Weights of a small image classifier: 40000 steps, held-out accuracy 80%.
Rows from block 4 of a small image classifier, named by matrix and row number. Each number is 128 + 32 x the weight over its row's rms, rounded and kept within 0 to 255. All counts start at 0. Numbers have three digits each.
After each channel's rows are labels from the 100 images, of 14976, where the channel reaches its highest value: "lies over" is the class under the peak. Only what is clearly more common there than usual is listed. The data: Sentinel-2 satellite tiles (TerraMesh). In brackets: how many of the 100.
# conv: 3x3 conv (model.blocks.4.conv.weight, 192x96x3x3, each kernel summed), inputs 0-95

conv.43:120093152159141141186141141132116163156181121142143181135176119145110141144115160163115126136094100155120135132121130115106127120098095167165133196084129182148172139139120122201100095165124126101104095163107074119144127012165125129150107107101126070134160063201113093111158150165101066104
lies over: crops (75)

conv.19:140137159136142139158159127126135125081149134135126175127146124121154136122159108125123090141128133000145151144142128120128121122112128112136034158095143166152112143115129130132165134174147134098048146124153134132124119135162122164122132146120151090136136019133137126000104118130127132142
lies over: snow or ice (54)

conv.57:114122191132124163136148083112113102065169114104157202121153101144168106143153073149114093157140132000157160138119142100133154146118119140128075146086171195115095134158119122152142142200169120127097112119141142117149129137141150148128117100141164108133137061132127123048062146161146124148
lies over: water (49); snow or ice (47)

conv.10:115099151121148156090048134168076152126117105122158156143121131159147165150066164108148103149137100144157119162143110179157142126168170137120120102130166178110141113111101162139127137160081124157110049129016137090121164138125160191104105035115090143135095118083125177141142129154107101151
lies over: water (30)

conv.119:126144122164136158014107146149157150148097139139131103137157155148188152161136163148121128167150146180157127171122130125149145116142141139156107119143155122129179107143149139132164127121100159171117136176019114151142133123105135099127131081163115108123119141000182087130099140108159103118
lies over: water (27)

conv.9:162146151060064160148106142145110150109194089106138165143159117144111161135092076143135118177137154149103169141130117139156164145127155125063140135161134132080132142150121140120161175149122098133156123041151090108123164113061129145154171067159154147029131146149142188178130133162123082115
lies over: snow or ice (33)

conv.159:127100146085183142178137129111088144144123100077129161070036136123128079127111154093131176134126095082124101123184149125120158142131103111078061081154144125134133150133121138097137182134067143093125050097099096122100077155073133161090120158102137157157091147191130123136164104089136087164
lies over: snow or ice (52)

conv.48:137092102126167172205084142169136148081159151140128145101124128141089176133124153114128053127135101078095164116144059091160141125134094108137153199077171082150165171107124079141113141070146106145106154113181086122109087104070137091131141142147151069116060105077152138140125108114127095133
lies over: snow or ice (38); water (33)

conv.180:115080150066087163152069098180116157148083162092148180135118138148086091142126136132134136160117077128100045104072128114143114095169168162078130098120139145122168098085110089159118110131107147099100048085120146135139132132096160164112083109055090165099122101089119087120145134160108181135
lies over: trees (58)

conv.40:123112155105097132203145096111142094144136151063130205020151133143145089154187125142114171132115105133144135069102110077136134101102094120079127149137168142106114126087133066019112163144167183142126153095172134141129123157144138080132104150082127119091115131136112085152126121109129116122
lies over: snow or ice (42)

conv.21:117139160154138179096020131189106171108103133128136131124112150141188164145086143106161081177170119153191137154119119143183160157201156120137122129116148171132132120117106174114143130168120127179124120147022146112121173111134136155123105064130105130139133138057157146144126118135151157172
lies over: clouds (80)

conv.44:087059141104141149102185155138139148101080152119127141149141136139113151145190155121133090135134090153120118165049069127144125100175111128110140148143140149101116126158142143152147140139144151151114114103146172136140099129082144090164105000162087117046114132096122117129040126160109176150
lies over: water (67)

conv.105:128139107187130145109141160174119109138129120139060127129139127091171141112145149127094139138114135099156138129151115094141105096124148102164143115136078126151168122132122118124143137131137132000141187151163135117108143123192045099151146151093162117167115035105115131028145113106100145128
lies over: clouds (51)

conv.128:139131138184176123046118131128109128164116153173137064159105167115161112118128173110132107119151128143188143102110074135166116106157141114156162183145114141174060135069097076133110148123155147145156126156074208118136126134171135159132159200180192141179140123130150121121160129127138191150
lies over: clouds (52)

conv.182:157141136103130131105071137134150165132080168123191128139138171173129073179122191147132158132128087144119082156113113128130126108166146171091106124153163102144168109133158098156118159107159192136096100107104194158145153093066191151045109154078127172118170138053118106142145127119140178148
lies over: trees (51)

conv.41:131125129143140132119151112136124117137112125130099144122127147107158139110149124119117122129130127017147142111136123105132111112137124113136067155121111132147126145121125138127137152147135140051069153135145145131119143137155104132108129160115165085145121021123125126000097113125130149159
lies over: clouds (29)

conv.137:125099168164134147145145143147101149149159110101065164130100127068161122080129183094096136148119107091145107103119099101130116103098123076132101158145072170128187113059123117129084102191100138053112115134140132114077148136155053104153130104095147135156136054112122121047139084082092149117
lies over: snow or ice (77)

conv.142:144136214139087131147092076137124136167155108112112191116111105120132102134132074091147143154136098107165128125136111171116151150105131082133114121141134237130097142087114143129143091241148122069162098114082124125115062181143099151071132163138128169157195138141144130126127113146115110150
lies over: snow or ice (48)

conv.67:110145173154151166124088104174127149038073132092154177114115130159187123160125099133128073155155129117178123119107098100166143137198099141093108130107159172120148124127131110120133102170083131162164082114100142128158163056134168130102135031071110151145144140064142120143144156137147159173
lies over: water (29)

conv.83:141147149125167157121135125125085153092101125130133139160158164150147173139141081138151067150159166084146153156068071137134124083200097146137133149131154170104146153159092141177103126166130118113149076126088153095150117137108138100101168041177106079110143093035155078114110151183124161163
lies over: water (60)

conv.154:099117117211126154114151146140136073167193132142104169150138179116169114128091193107112123157092067143177133120178132121140110116136092099173138090111119135177107123125134120144140123140068161060127103161090133145101141023193097109094148146136125143192154110133117136083155098089097117152
lies over: clouds (83)

conv.54:115099111139150129129139114176136159124134137143128079090078227119149110114160134072126115115116115125177152039137106102140127106214139100140135133125114113168117202151149142097069140123184192142118148131109186141072141108151123124123113134128149119151136140165088136155156071079122153213
lies over: crops (48)

conv.145:151083145175158148040049138146090132134117093129134149135156134148181083143089181119115142142125064152179094159143086161165135084149148141134121089154137167141154123095104104120124170168088143109105111148009142106113153122160134168045136115123099136143097111090113162107127118142112113142
lies over: clouds (86)

conv.158:136133186121086136159102087136108180159166116137099192122100096068139115057123161063140129142143079123144085144115117140132126169120112066140107148130081196118146126097112139152066075196117113099115105142128141112088144145132110189093080114151081174131186137157107179091087088145128138136
lies over: snow or ice (95)

conv.84:138118164136153143136160135118127130100147134138138172133142114128160129131157130124120079136146121043142140148124119125132133130108122109141004179078152164139106141106123120136152147182141125170004140139170130121128123149137144175117152115133141116138116036128141126022059115134145131140
lies over: water (59)

conv.160:130102131174143137061079129122085104146106113114157147144161134183164083187081194163106189142141074135142071139186143115138144127125159170132109072153159138117142103117097095157134208135070159124069105156076127111137166127109162141044100163117147139151102105143107138095142129129133092106
lies over: water (51)

conv.109:119136170131120155129154092121120103092146121115129181122149117123161136124156097135121099154141137000151154132124139102134135140127126124130070165079145174123097134139115136143154146180160118101092130124151136121140133132142128143121115122127161080132132020124139128000060134148139129151
lies over: snow or ice (51); water (43)

conv.96:135141135144123106079146079114184175128143153127145096025134227135133122129144130145150112096078106166131147053115162127084130157181100143155110121126123081114123150144175117070161116135151208144115090176097157176151144104072140117093134146124171090120164148130109129148130177128133132177
lies over: crops (52)

conv.138:115147183139122173117136074124107103081146114101151207119154100144181128138141083138123118165148146024164151133103134112139157149132121131127090139061161190100086133155111138150137145198179113134115102127140134110150156123140152140105103099141161099140130068105136132038034146153150121146
lies over: snow or ice (67); water (31)

conv.64:157102188181130140155124125147107136134131132094146174115136109154192103142143122138140083149099116118182099116091135157163130137131128130141173132131179236144181131110109113042121119214126145144154068152092116121135148132170146190121121126059067163190111131102111090137140149163114108127
lies over: trees (48)

conv.151:144126193125094146105152103141137172146147128126096160140132113074136098083151141109146184124133096128150131117158156164127144163128150089122127054136108208123127169131138106157157042216149130058150122110147094138097138155157090035078152103117103136134184126148109175130146087115148091130
lies over: rangeland (45)

conv.168:153112154146155059109154153114139144125161154105132077123115149132131142125161181104139114054113121134107127158096125138058122101126080114118053100106152130093102162185156119102157174155138174111056110150136094156093149142084130100126140158104176114103095107107105071086058076070120064127
lies over: water (39)

conv.115:172145127165134150088090116142100147120124104150115157131168173121154130123080084140132128151092086087157135140128081164145097108167115138143137107099107148141176140101110069141115126153125150008140099146102130117132139096154101101006181152137111097158158060117080152071151131139088145137
lies over: water (42)

conv.70:157131079161141083104114162075107125141080132139143059083121148143132120144161158111122171069081103116106161146093100142075102118152103121128132167144120049160095136082109129092126174083204138144108156147121185102117103100127138143097161141062122134135150135028090135117087123078102146153
lies over: water (34)

conv.80:107143130168112183081147121160154043129150118136091164144174148119210121139111155132088118194130086129226127107152136130170136126132124108149138017132126150155094106129147118117133120143072140061136154133097107151104123076165089083134153172150098159160116135108143131104119112081124102121
lies over: clouds (88)

conv.68:102104089135113181111151126124144114139122123170084114094105146083135144089170077105106143173152118102124080093145113034185147146186122114156146086146066093163150101155136116107135130055107130042149149145163149144126099149051102103165079119153136150120078126149163130104115125126160186155
lies over: clouds (74)

conv.125:117102119156144132094171097129170135118109140145125106061141255134149130139153119126121112128103079108168127049139152118126140127220089118151120117143117100161121166137174132098156146121154209136108104151093187167124121117140121106093115141148188123175138146164135120135131140097139157215
lies over: clouds (40)

conv.190:137072098180151124120165123151127144139121118155123102104100236117142117116154144082108133126103095132156131085114095124142103097225115101170155145152102107163128184113149113129107132095156185134129122174101209137091132134171119161115134125148158151186119142151117128136167093092106182225
lies over: clouds (31)

conv.167:110112107172143155124108194127088080115106095102137131115106067122143156126111198118089132153154153123141118174164142082162156135107110115134135141125150093115031081075061141102159175078132099149130142149140109075113125118144139044151116182065166143167085120107146113109116114078143114084
lies over: water (45)

conv.87:107153118149138120113092155118132179136136182195196080186112127164122117167145189153124115115121101148138111158152117110138083145149143157159126198139166097152121091057137044158145141085150130157136136168151178134160117108129182201092115193152135139158185118132142184119154142133134159152
lies over: built area (25)

conv.7:138155141174110188121156133181134073116157116176068167109145139101190142114160086112105132191149117091185115118148125115176152142181144091173136051120099162159110124177124155125120137145109138014147182157167137131100137122162076088151124153152126127157111114115148140086099110103140160141
lies over: clouds (87)

conv.118:105142187147117140178186174152104091129168077124134189148163089139153118153141161151068127144137104107178155146148157157110133119078143134123114144132142209145114130171129173165100112195150100059142134095106139103122155133248103115164146105113088102173156103127132097081111130124116130123
lies over: snow or ice (37)

conv.129:156141164181174138145101147129144161147131165138107114133070159094144124093130158039167110146164128145163126120125090148159152106131104053121130194108111183154081158103118161111093167202137155146119138128092146134049101104121112156105144141158186136138145143123165100135145047054150134130
lies over: clouds (40)

conv.91:123101132100136154138183116078130113092145110152129136133116135132107136127162000141118106166153117035110120112169138135145147145160128130144138086145141130142134102169123152156103117077131098088163114120129176118124070137089142135138135140200101107139135152182150110139151135143142197131
lies over: snow or ice (39); clouds (32)

conv.16:150184134153151092094121125159120102074177114136124153138171139130152144136165126166098048116106160091136200138180126137073103117105167136142073062063160145131121164124118115138147168138130148142111180138164088127120158094185101148131183211098184122153124112112102120118150119112101055132
lies over: water (47)

conv.63:100109119116055153186110155135125138129117098089144133134161142120094106134118129137084115132153120086135140149050135082161146170140129145081121188084103107132173143145135114104131127089134106135099146098124165120133149200061131169179104152165101113141126079002150160080068136134162143140
lies over: water (38)

conv.156:106120084112197150021132182067145170089116167154153119166090115143130109128112045117157087143122138115096170156108106150106080088095151136156150059121143056135171111145165139137119140057105104146137110138116123149116131092101140151114160068130136071142175139103109141140129110128100133094
lies over: clouds (42)

conv.36:085134150116133127083139062123126112161125114145155141105165175142113127145123115178115138139092092108110128037150140119104150147152131176142127140136094115167090130103141127122169109119184137122144079133111159143206121135093147112028100132136215152124138144156154154128122221186115185171
lies over: clouds (42)

conv.97:100097163050121110166151152101114129131093128034133167149111094153092104156152123140098116129150121130094113152089069086110125095100069127020137163104138156113152118130124097135122136139107118149139124044134102125147067106131137116158136109088108127057138133141141019127132130142105123132
lies over: water (71)

conv.161:140150175149116187141134106166112102098163098157093191128143103116168143119141039123116119208147128066175092146140141141162155142166130118159153036124113196152117107175106151148122122170116114001169149139129137111115130116161086114147107132155100138137151121125150121106103130141131149126
lies over: clouds (58); snow or ice (37)

conv.185:151111156134160088120155149124131133120187143112149098102094154144137122135163172102139106083122115137116129155123142151082150110148075117112026089098172127126094174195148136086154176155122170114040097144139105147090168139073149145122150175098159119136094108136130095103072072063145076150
lies over: water (33)

conv.23:162131233147117133132152136158107130104163117119113124120104113097197079090173143093112128142122123119176107150107142135140191133141139102136115155127107255097144146128126117158134155255137147094099108120114163115101130117163105162130127129127122137166104115122121096127124106111139141150
lies over: built area (26)

conv.88:137122101145102159155107162191128144119108121114124170102128149115164126135076148122116081160120119148150096161131165100155126168179125120126153180105081085137159116063151107075184146109090160167120059165154104142138206079107143139124135101000131180141091135103120144127140139133123160120
lies over: water (27)

conv.52:123129069161156077069124160121105124091140080125122076127137119142109131150150092128072095054101162069069159121140076091075101110140116106130147144157154051088149157133097092121115161033132079132160133126172112094127103079122125175133198102102164112134108123116116140130144111115093099144
lies over: water (45)

conv.139:099138145117161103126044135152148176129051152157113076165068175093141101101098130063153132090166149142168153106139086127133130095124178082104105145127100146158082160141133169118083135161137157143110171112082116149058103122099098095112101105126144145128160150140116126146147034067159112120
lies over: clouds (65)

conv.27:095154102115091123112068116140109133124160144135134144169089117117123183119094195130149150107094112115105116131153141108105112158115136131115084131108104081049105094040121128187120103100113117169127100126167127118163155129068174179082078105174114170143134156142078210104063170162094118131
lies over: snow or ice (81)

conv.32:064027130092139124112138096114115124088137101149155136124114123164097087154156156106093060082130074152134101107127125098145103133185122121128147128135180149138161084168127138140112181126108105151120107133083178104100118131091157133179073044076101146058074119135092139126098090115135154169
lies over: water (30)

conv.164:126126181134124158132143087104123107073146122112139197127147105126159129123140080140129093157142124000145149141132140112128139146114115126134062156093148183121086122137120140146147132188163116107088105125133133120142134144143133148116117112139161098136140039135135123015058140154141126138
lies over: snow or ice (50); water (44)

conv.8:160157192152128142204151165183124128166182108119115204117113073118173105114159087101104163141158102101170100184113127165127126150088158098125087144129115214135142133138140108128114059206157115066104125114158136128114185134207101124106123107125089104164143104143129123112109120142136130113
lies over: snow or ice (59)

conv.140:141144159152132150112154090111133126097135123128122182129158130119166153117131108139130098154132122000150143139144135122134125134128112126146082162111132173135115126141135137149156139175150131070103112137131139135139141130162109146110133145121175077151147002135133126000095137152128133148
lies over: snow or ice (47); water (46)

conv.108:130135188159107172169146111177102135136181102134080199103117100075165135076160125086113123178146132098166097137124116119152143139142137078143113115115081203139128128115119144121088085195109131023123116137143131116091156149158076126159091094127106130144149053138140126062084099132127138136
lies over: snow or ice (92)

conv.103:183187150107082129172166102141150139147144162101121197057176188123161108135152093162156141147117130156156144089073106134139149118140120133102124130125135139091091161130143079031086166159152241147122140119175125162135161154095118076148146126103129101072147119116099138151125133137136108135
lies over: rangeland (52)

conv.124:158101110145082150176106125149112076121121089047100189098135137095118152100107198146109095164116130156108125140149143102133133123140110120077129162116090094140114134052098137054164150120120130147137082128151113113149205111105104156130153133023182171125074131109151138123130175157082142122
lies over: snow or ice (43); water (30)

conv.150:123124161145171129085094114158153115164094162169113113180168096116166135130096143138125126120124120138203133136131108116143134115093095123126158054134099179255153130141139130133192103160124139080157128110079112154153098080165115069091117174158145169122132133102145077120131140162101130078
lies over: clouds (85)

conv.24:144107156166139141141139141141104109164159108099060161117092132069175099081113194093099154136109085104147093108122118127128113094088116073132088163162072158142160108067112106111095121191091134081100115141130136107076158121177057120115139118093149151169116088113118119054148080065103152118
lies over: snow or ice (79)

conv.11:110087109128108101112074140099123173100063142121198099127152145200108100211102127168104162112120101078099072160107119109109116110133139183106125129138154080098182085141127062154164172069116129123106136126121148123173076138103205157107093184126125125145178122083123108109144141113130150120
lies over: water (51)

conv.4:132126153131107189141161096139132116104143124150097169094115123094138137090179020114130131202154127051147073107141132096175157163184126119147149074145080164151125104149124137123110114128111124001171124132162145139131105136100110122155073122155126138122112129149159117100086136150152170144
lies over: snow or ice (63); clouds (34)

conv.141:106151178161122166160166163179094099132176070147098201132151090119164143134146137136082114173158123099170135155154139130136139132129158106152125125117119194152117120147112177144087111181123104024140143128134131093107157146208077111175129093123102103163138057119143120054094114130132139129
lies over: snow or ice (52); clouds (42)

conv.6:145113144132165132140164150121130133112141142144127155127120131120149118121151130112126101125136118048132130141129120131127122116111124108137000158116135139156118145086130124121150137164116140133007148135161129134116128153128134167119153132122136097138111026128139123000077109126134139145
lies over: water (33); snow or ice (33)

conv.76:105120171163096176144140105143111145117153119130070176112117136055151147060154133095115103178148132093161096098116105080162135137151126089148136127114055176138150114097115119115101101161097136020147116141132141126097131149119075113188084107133133119151147052135139114039086103130125158151
lies over: snow or ice (76)

conv.95:159118080123145136097116134138119093119081119167106101129127146113136133111158065123117143135125106060119121096165120096146128114155134137136148051145073091157149136175117127161127137058157123000128189138186148124121129147133112102100133161154156162114091126137126162075107127127138173133
lies over: clouds (95)

conv.174:116088165145087105142117129114118108149144141123092107137108116099147145127145151066143148111120070124140125113114109117088095113106122051130038161106119169079076141140087168170163130204139091133088124143097124096070140123122116141075137115185152136147183173136107067107057064079098132129
lies over: water (77)

conv.90:120124168134141145140161120118119117080156125130136175134148108124159128128162117130114076144137144001148162139123128107134132134115130116136051173069153173135105140125118120145153147184157115146064144128162133117131118136143133172132130117127150094137126021122136130000071121145137132146
lies over: water (55)

conv.136:102123093019128118169121128183128178128135157123128170171107144145060134151141131122135104094125146110095145101135141113095142144161144111072139127103171065044160152125143130181100170084178154126126111047172162140129103105064155106126112085143130143055126135152112166134123122142105160152
lies over: water (28)

conv.22:062101172068114124147211096099143117158122111095101163116180113120133176125167093151093152144141133098141130069138141080117157120101100097087130104155149169087158089109159148141093153156112138129155153060138107141115068157134098026185095127138123137066113162167139093133123108109125099103
lies over: rangeland (47)