Weights of a small image classifier.
Training: adamw at rate 0.0021, 40000 steps, batches of 128.
Rows from block 5 of a small image classifier, named by matrix and row number. Each number is 128 + 32 x the weight over its row's rms, rounded and kept within 0 to 255. All counts start at 0. Numbers have three digits each.
After each channel's rows are labels from the 100 images, of 14976, where the channel reaches its highest value: "strongest on" is what is common among them. Only what is clearly more common there than usual is listed. The data: Sentinel-2 satellite tiles (TerraMesh). In brackets: how many of the 100, against the usual share in percent.
# conv: 3x3 conv (model.blocks.5.conv.weight, 192x192x3x3, each kernel summed), inputs 96-191

conv.3:120098142137143068153180113089091054128139132092111139118123118124121127108128122104119122106138126118178092149134073157144117149091136121148095125128166065168096125049136116131057070191178182152153103144154114116135137114102166123114154139066149154125114114123120146162050090141179119112
strongest on: snow or ice (85 vs 20.6); main land cover: snow or ice (84 vs 14.6)

conv.65:109126186119103152103117064147111121139141120114102115094161060117170137127131127073090107110171086127137091166102089172117138158122150158196136090136131195112134111179202118125137117119148173107139146070145131188133134127125107136106130112196119124106109129103141127155209120114135091116
strongest on: main land cover: snow or ice (33 vs 14.6)

conv.92:159065153120149082122119144128103137171167163137153114079094090140141085115163124150061159095109116129131110179105143183131155164114158152170117107099153113178060112136103145134076079109176129063147120157166119109048142117116120158128191143090096167085067164086092126141131125130161123094
strongest on: snow or ice (98 vs 20.6); main land cover: snow or ice (93 vs 14.6)

conv.142:141106155081102110114124106088106145135123130111116114123147129116143104098128116172143145114134096120099144146076123071109125163112107132136108170099136152084099047128144108147114049202163079135140098040140106136136140153099089098137127136130109181092161100142138100167140151104155136116
strongest on: main land cover: crops (41 vs 20.2); main land cover: snow or ice (35 vs 14.6)

conv.111:151105105126106077144137115089136069117119112133156118128112160082107081129107137166123146151147141158130181128102127094143097092166111091183126065082161200166099132111197097103116082118113080117101180156118161185117128152099133113138132146141114093083150139154085085128115104122082130123
strongest on: crops (69 vs 38.9); built area (67 vs 37.5); water (66 vs 40.5); flooded vegetation (28 vs 10.2)

conv.118:105171146121129125116139140069114009112130124157114192181157136049071104138136095164138131092137115177123131163122078162168086126137134080202118048132128143055142156087158112151085112077140130095141079136134072142073130106108146135132144088131102153061138092117120133110125064175131125137
strongest on: water (97 vs 40.5); main land cover: water (40 vs 11.2); flooded vegetation (39 vs 10.2)

conv.133:128079129145160128111132133127154102103166114102141102112146195115079158144113146192071116164141062085147158118143110188108138159148170092153120127165145158112087147119100129094145144127122193168103124091175152098113110149147133160129101129109112255174108152135160110115153106148099131158
strongest on: main land cover: water (38 vs 11.2); flooded vegetation (31 vs 10.2)

conv.45:098162149117123092143130157070047035132125141145117165149140146035115164136130067147110083128148160166107126153107118129152069147087116119209067105099155168117147058134182115103167045150166151123140146180131139186089123115059157112084177133155115119092167126149131130135172131134176100096
strongest on: water (95 vs 40.5); main land cover: water (68 vs 11.2)

conv.119:124072178115105142106105126129124131103174107119144088105118145101077157116104145119069115106113080117102154115052071105089127180125185096086121144139155141103076086119082118108119125121114125128106100103171115093096128131104082168132082083091122200082090127116138078116171131143115129139
strongest on: main land cover: water (40 vs 11.2)

conv.98:132123171098143111110126090129130078140160135121140122127190125081122130104141093120099105127131119099108102164131043188151144209112164126198118189147176098112122070152148137122153101153183128130135155147175100137115120143135149158108141122106099171091119117130123126110150158118129116142
strongest on: main land cover: water (49 vs 11.2); snow or ice (47 vs 20.6); main land cover: snow or ice (44 vs 14.6)

conv.174:132143124139128091043130104105097108159127153126120131115136084114153129141144128151105125132175090061106105180089113102149136141099123155178090061160098150126154117210209139093162082202180128142146157119138152231063105151100137121076141146178115049120171150131088137114150090121154073156
strongest on: main land cover: trees (50 vs 19.6)

conv.110:113106100132060076138144162099097128119127110097127099104164155127154146141127133136119095075109106174185134146101168121085067145165141133164092116155134102115076123123127101126130073064121101100137138119148165125150143103094072114086114105135084148112138147093110117166122095099152102103
strongest on: flooded vegetation (32 vs 10.2)

conv.73:134121168135104094109122167123126182147114129129139149115120115117184097134130113131099108154136048083077190159133105113148131136102098172146126227121151114133110132053110125145136088178140117155124097100136112130116083129129147081102083133126128149062136154122097111076156179151105100132
strongest on: crops (79 vs 38.9); main land cover: crops (71 vs 20.2)

conv.59:145139118126114090033127077085084122157127146136152108118144074114134131110149128100115144135152110083131068222158116127110126131100114136194066089146085126125144134204183122060153133188181129140143142116136125195083129152111105119111150154151109080147160141146119154130129113090131105146
strongest on: trees (96 vs 58.6); main land cover: trees (74 vs 19.6); clouds (49 vs 15.5)

conv.129:119118168108137129089105123131116101150111146111102132126108143130131113116158141163136134085117150188056119178114090102085137101156110132201140168086077153061133146119130136128028129155178112099145038140112048140108104109135078113142160097109132142078120103111127156098054126113139144049
strongest on: built area (62 vs 37.5); snow or ice (42 vs 20.6); main land cover: built area (33 vs 4.6)

conv.120:151165143116128078084122144109140119138161133128161118128160172089126083129144128137128143159137131161130178164115068147078130145155156117181133068102118140103139135131181126139054063099161131126131142150157140177000111143132069155151145125126110148035137153147148124120107092137108143145
strongest on: water (77 vs 40.5); main land cover: water (48 vs 11.2)

conv.40:161052136155163133086155071158121158151146148116146131105107138168134092157149184159041160171149143148145138171105134167154164150150156140154136126147151158170081167125118148174128132046183178098142166119144144101064133151151131161166140148157147156128054147103073140136126133149135166146
strongest on: clouds (68 vs 15.5)

conv.86:120135172129135103120104148137106177122127123107116091090163132111133099132119162090116138096161083159138146134159129084125120108136140140121122255098171180112137145118159135116061129165146166126131095053127102157137163130107135141142115089150146148106160172146131158175071212117121138154
strongest on: crops (75 vs 38.9); main land cover: crops (70 vs 20.2)

conv.80:104096204117098120071116090122088144106139089132114121087164077103144116121110127089079102097166083109129067155102059173118122160108152123200125081146109195099103108215161096136157089102130189099132142116148142156123101146098113128105098111158109135134105150090132115121198099104133080129
strongest on: bare ground (54 vs 24.3); main land cover: bare ground (25 vs 5.1)

conv.146:138123182127162113100095166135149107130130130182128184163101097104129116104132111193160098106138112137155123142118109173154169113117138128124131039110121182157111121130140140063151155141124164095114165105132111160086130127162116121086159135110136073143160151146126104143174076089112101096
strongest on: water (88 vs 40.5); flooded vegetation (57 vs 10.2); main land cover: trees (46 vs 19.6)

conv.128:112174189109076140059109162121111131126097117130114109093070108107102102101118166128128108112152132124114107151072106091116132114157084131170103136128115101066155131206177110056175092142115108111122145106090138188146146157104113083130100107119133125114163153118122102143188139131145116144
strongest on: main land cover: crops (41 vs 20.2); main land cover: water (29 vs 11.2)

conv.56:129112145140119099131121184062093152091135094097120086103113184153065078155083165188150148164151119106098170110198128089133071122140123064140085131104136207139136145165158085067148136100102100119088135103132121131143120152082106129156079129184150115125110109143102095131110185125068145155
strongest on: crops (91 vs 38.9); main land cover: crops (75 vs 20.2); built area (67 vs 37.5)

conv.81:116150142134063068117132147095101161057099053108121100119124150110068121139064120121129106133149128117172126102175124134114095093118095053142078127149102170123143107196180065054171123172097116146092155124097143172144153132074104100107155123175122094126130137127124106166148148109067101163
strongest on: main land cover: trees (57 vs 19.6)

conv.12:130116095135136135121145054121116067148142142089116091108137068115126160122149113158089112112104141129065034154077114100087113157115147135153135092162109121144116139128136131139119128131167092146149124093145140145137064129120102132117073120079074108143126115142085151048078076099131125078
strongest on: clouds (80 vs 15.5); main land cover: clouds (49 vs 2.5)

conv.20:128109152134133090132116175088112139103139109089127077102090181148085078148091153193147142167151130125106151107202105069120109109138119081130100161088136207133136125165163108062164151142113084108085133105133103137141122162104101129152091136182147138156119134135090098134109200115076146151
strongest on: crops (95 vs 38.9); built area (82 vs 37.5); main land cover: crops (81 vs 20.2)

conv.6:130116137140117084137123176071102153085120089097124083103113182149073084155076161177156145166152128109110166101204117090126087101137107064133087132103128207133140136173157091063157135121100097123075130108117117137149125158091105118154089136191151113136116117144100090136113182119061144159
strongest on: crops (94 vs 38.9); built area (77 vs 37.5); main land cover: crops (76 vs 20.2)

conv.61:130106164132138100127116180088117137112151119089127084104081182153087071146102157199139145165149127126100151121194111062131113124139130087136103170083144203137132123160159112066163158140123085095097132099148096132134120163108111138153093136172144151157120136129088105133112206120090149150
strongest on: crops (91 vs 38.9); main land cover: crops (82 vs 20.2); built area (75 vs 37.5)

conv.11:127142082104086135063116040146114146165117145137128116135120128138190132084145108041097121169135102078116105137123124089094108135109102178104105067117111103127131120160160136135149126139098105138147149100115134157115161129119099110103117133126099035153143102146143142157125105082139093160
strongest on: main land cover: trees (59 vs 19.6); clouds (38 vs 15.5)

conv.147:094179178135106061129145168106085091086143098149108150143159158044074173156109088135111077123163147131168133122125138152124086145087154078187073170159175210133158108179193103110136054150118177155135162162151184195111164117071134140099179135180136099080157155143140140172155150140153111134
strongest on: water (97 vs 40.5); main land cover: water (67 vs 11.2); flooded vegetation (36 vs 10.2)

conv.173:160085207121127106100119151137123169147153140129161122120139068158163112114141143107105155127120118116074127157089103065130141175090137159149150204109162176116100043132108131117158126228148104124140084099162067112156077163125119130147098148114113069078140117119104130102161173106134151103
strongest on: crops (83 vs 38.9); main land cover: crops (75 vs 20.2); built area (67 vs 37.5)

conv.10:102158127117116142114138046141117099140128133086089110086134066107151129134131135037077126148131098140145150163149115179128123138150124149182127112104144195086136102162190129128136108096154176138141112071128096141168147129128133127127143125194099118105068100093119127150162138134131110169
strongest on: main land cover: rangeland (47 vs 20.4)

conv.176:080086107047155138135031123111146150120149128093109086087136126091110122071134126150146115119094136146154151151151098202084141153124152102169126125120135114111086127161153132141075112123149197116123098125155100134136149095146079145124161052122027151084115139103147120164136109059125125119
strongest on: snow or ice (97 vs 20.6); main land cover: snow or ice (94 vs 14.6)

conv.21:125112137134131090136121169084115132092125100100128089109084179135067063151085157182143138168144126126106173105192117089138102093157110062148096134084145213160129128150164104063146138119101108117070145121116126139140120150102123122144096131181143111128113123144085075129112181125061136153
strongest on: crops (91 vs 38.9); main land cover: crops (78 vs 20.2); built area (71 vs 37.5)

conv.89:080086200114106116130077193117087121117152115117087110080159157147120111139132136224064120140124153176122166141171188148116123167105159111179089141150078163113108109147135119080057161169121094108124127153171128130087116071109082125127149054125168124067135123120131126134097119103118137125
strongest on: main land cover: crops (43 vs 20.2)

conv.178:126145128118083086099113112042054135108118103110128090094128078117085117109116139109112131116141121113154068190177128115114087130127100081188041119162088117111135131217167082058161142176165135136130149074124127181133141145084097101121161123139124120142165150137117144154123117103127116142
strongest on: main land cover: trees (68 vs 19.6); clouds (42 vs 15.5)

conv.123:141096192124125099100123167147130184147158138118146144121164092157162106115142150094108145140115105116057147153116118095153144174087151162166162221137174169113098079136109138112153122215145107146140085125167082115160048147127153137140071132106105109094133131107129142061140174102122138136
strongest on: main land cover: crops (48 vs 20.2); main land cover: snow or ice (37 vs 14.6)

conv.177:073057208110109115108065151127084148106133106118086124076170118139120174128117156186074095127131079134122170126156158172123122141096138118172121167150111160107059121178121120107093133147105141109125157141127156135062109094091101123113157048107109175099137115092132122120142142101149109111
strongest on: water (68 vs 40.5)

conv.14:153055129147161121089154068155120150157150151109136133103100129150136094151151172142031155171147137145137142175107118174155164152150157142169136120135151162155072151125126147168121118048188179097144150116148128107060136150147142161158152149156135157126054153101082135135126129145143153146
strongest on: bare ground (51 vs 24.3); snow or ice (46 vs 20.6); main land cover: snow or ice (36 vs 14.6)

conv.46:150058114139154122099156057154122130158153153105127123095107110145136103140151164099033153180142126132143147168108098183147160158146157148168140114123147154136069128123137147163122101058184183107149138103152111117079144154142140161154151160156121141131059140100094133145128128140154143152
strongest on: bare ground (62 vs 24.3); main land cover: bare ground (34 vs 5.1)

conv.62:107130120139074043023125141078075097132107110103125102110167108095152122148142080134125097081135121091108087220141139122116090114094126124200062119132112145119134131169160089077117127183137114122148118084124131165105100102096119117079091097173087111122128136118102165085116117104120084123
strongest on: trees (90 vs 58.6); built area (73 vs 37.5); main land cover: trees (42 vs 19.6)

conv.18:112155127133074069123155134104116094058121060129125117131138145067054129147068108121117102125151123144168155093143112144124087119150122046162090135145133177126137078159183073067169112138095114140087150138120154170123151126081127125106166126166102081091130119127113089157139145130071107167
strongest on: water (71 vs 40.5); main land cover: trees (43 vs 19.6); main land cover: water (36 vs 11.2); flooded vegetation (28 vs 10.2)

conv.52:130118100132079067042115125101088110099128084103139084096144123128143116126110120163154138062126150115101063157082103145104079151117122116189100129148093144104134140185149082094090120184119126161134097131132123163109124117096111122138115110141103144138148133131120159096067125100110133056
strongest on: built area (91 vs 37.5); crops (86 vs 38.9); main land cover: crops (57 vs 20.2)

conv.15:112141099117093092134139134095122131049114063119128110133115151108023113130056133115126124146127128124136183061159115128140078106159108028122114103126118167138136093149156080067149127121072125160059138138107148136148131136084145121129127125151117075091097094133118066133124138136043123187
strongest on: flooded vegetation (29 vs 10.2)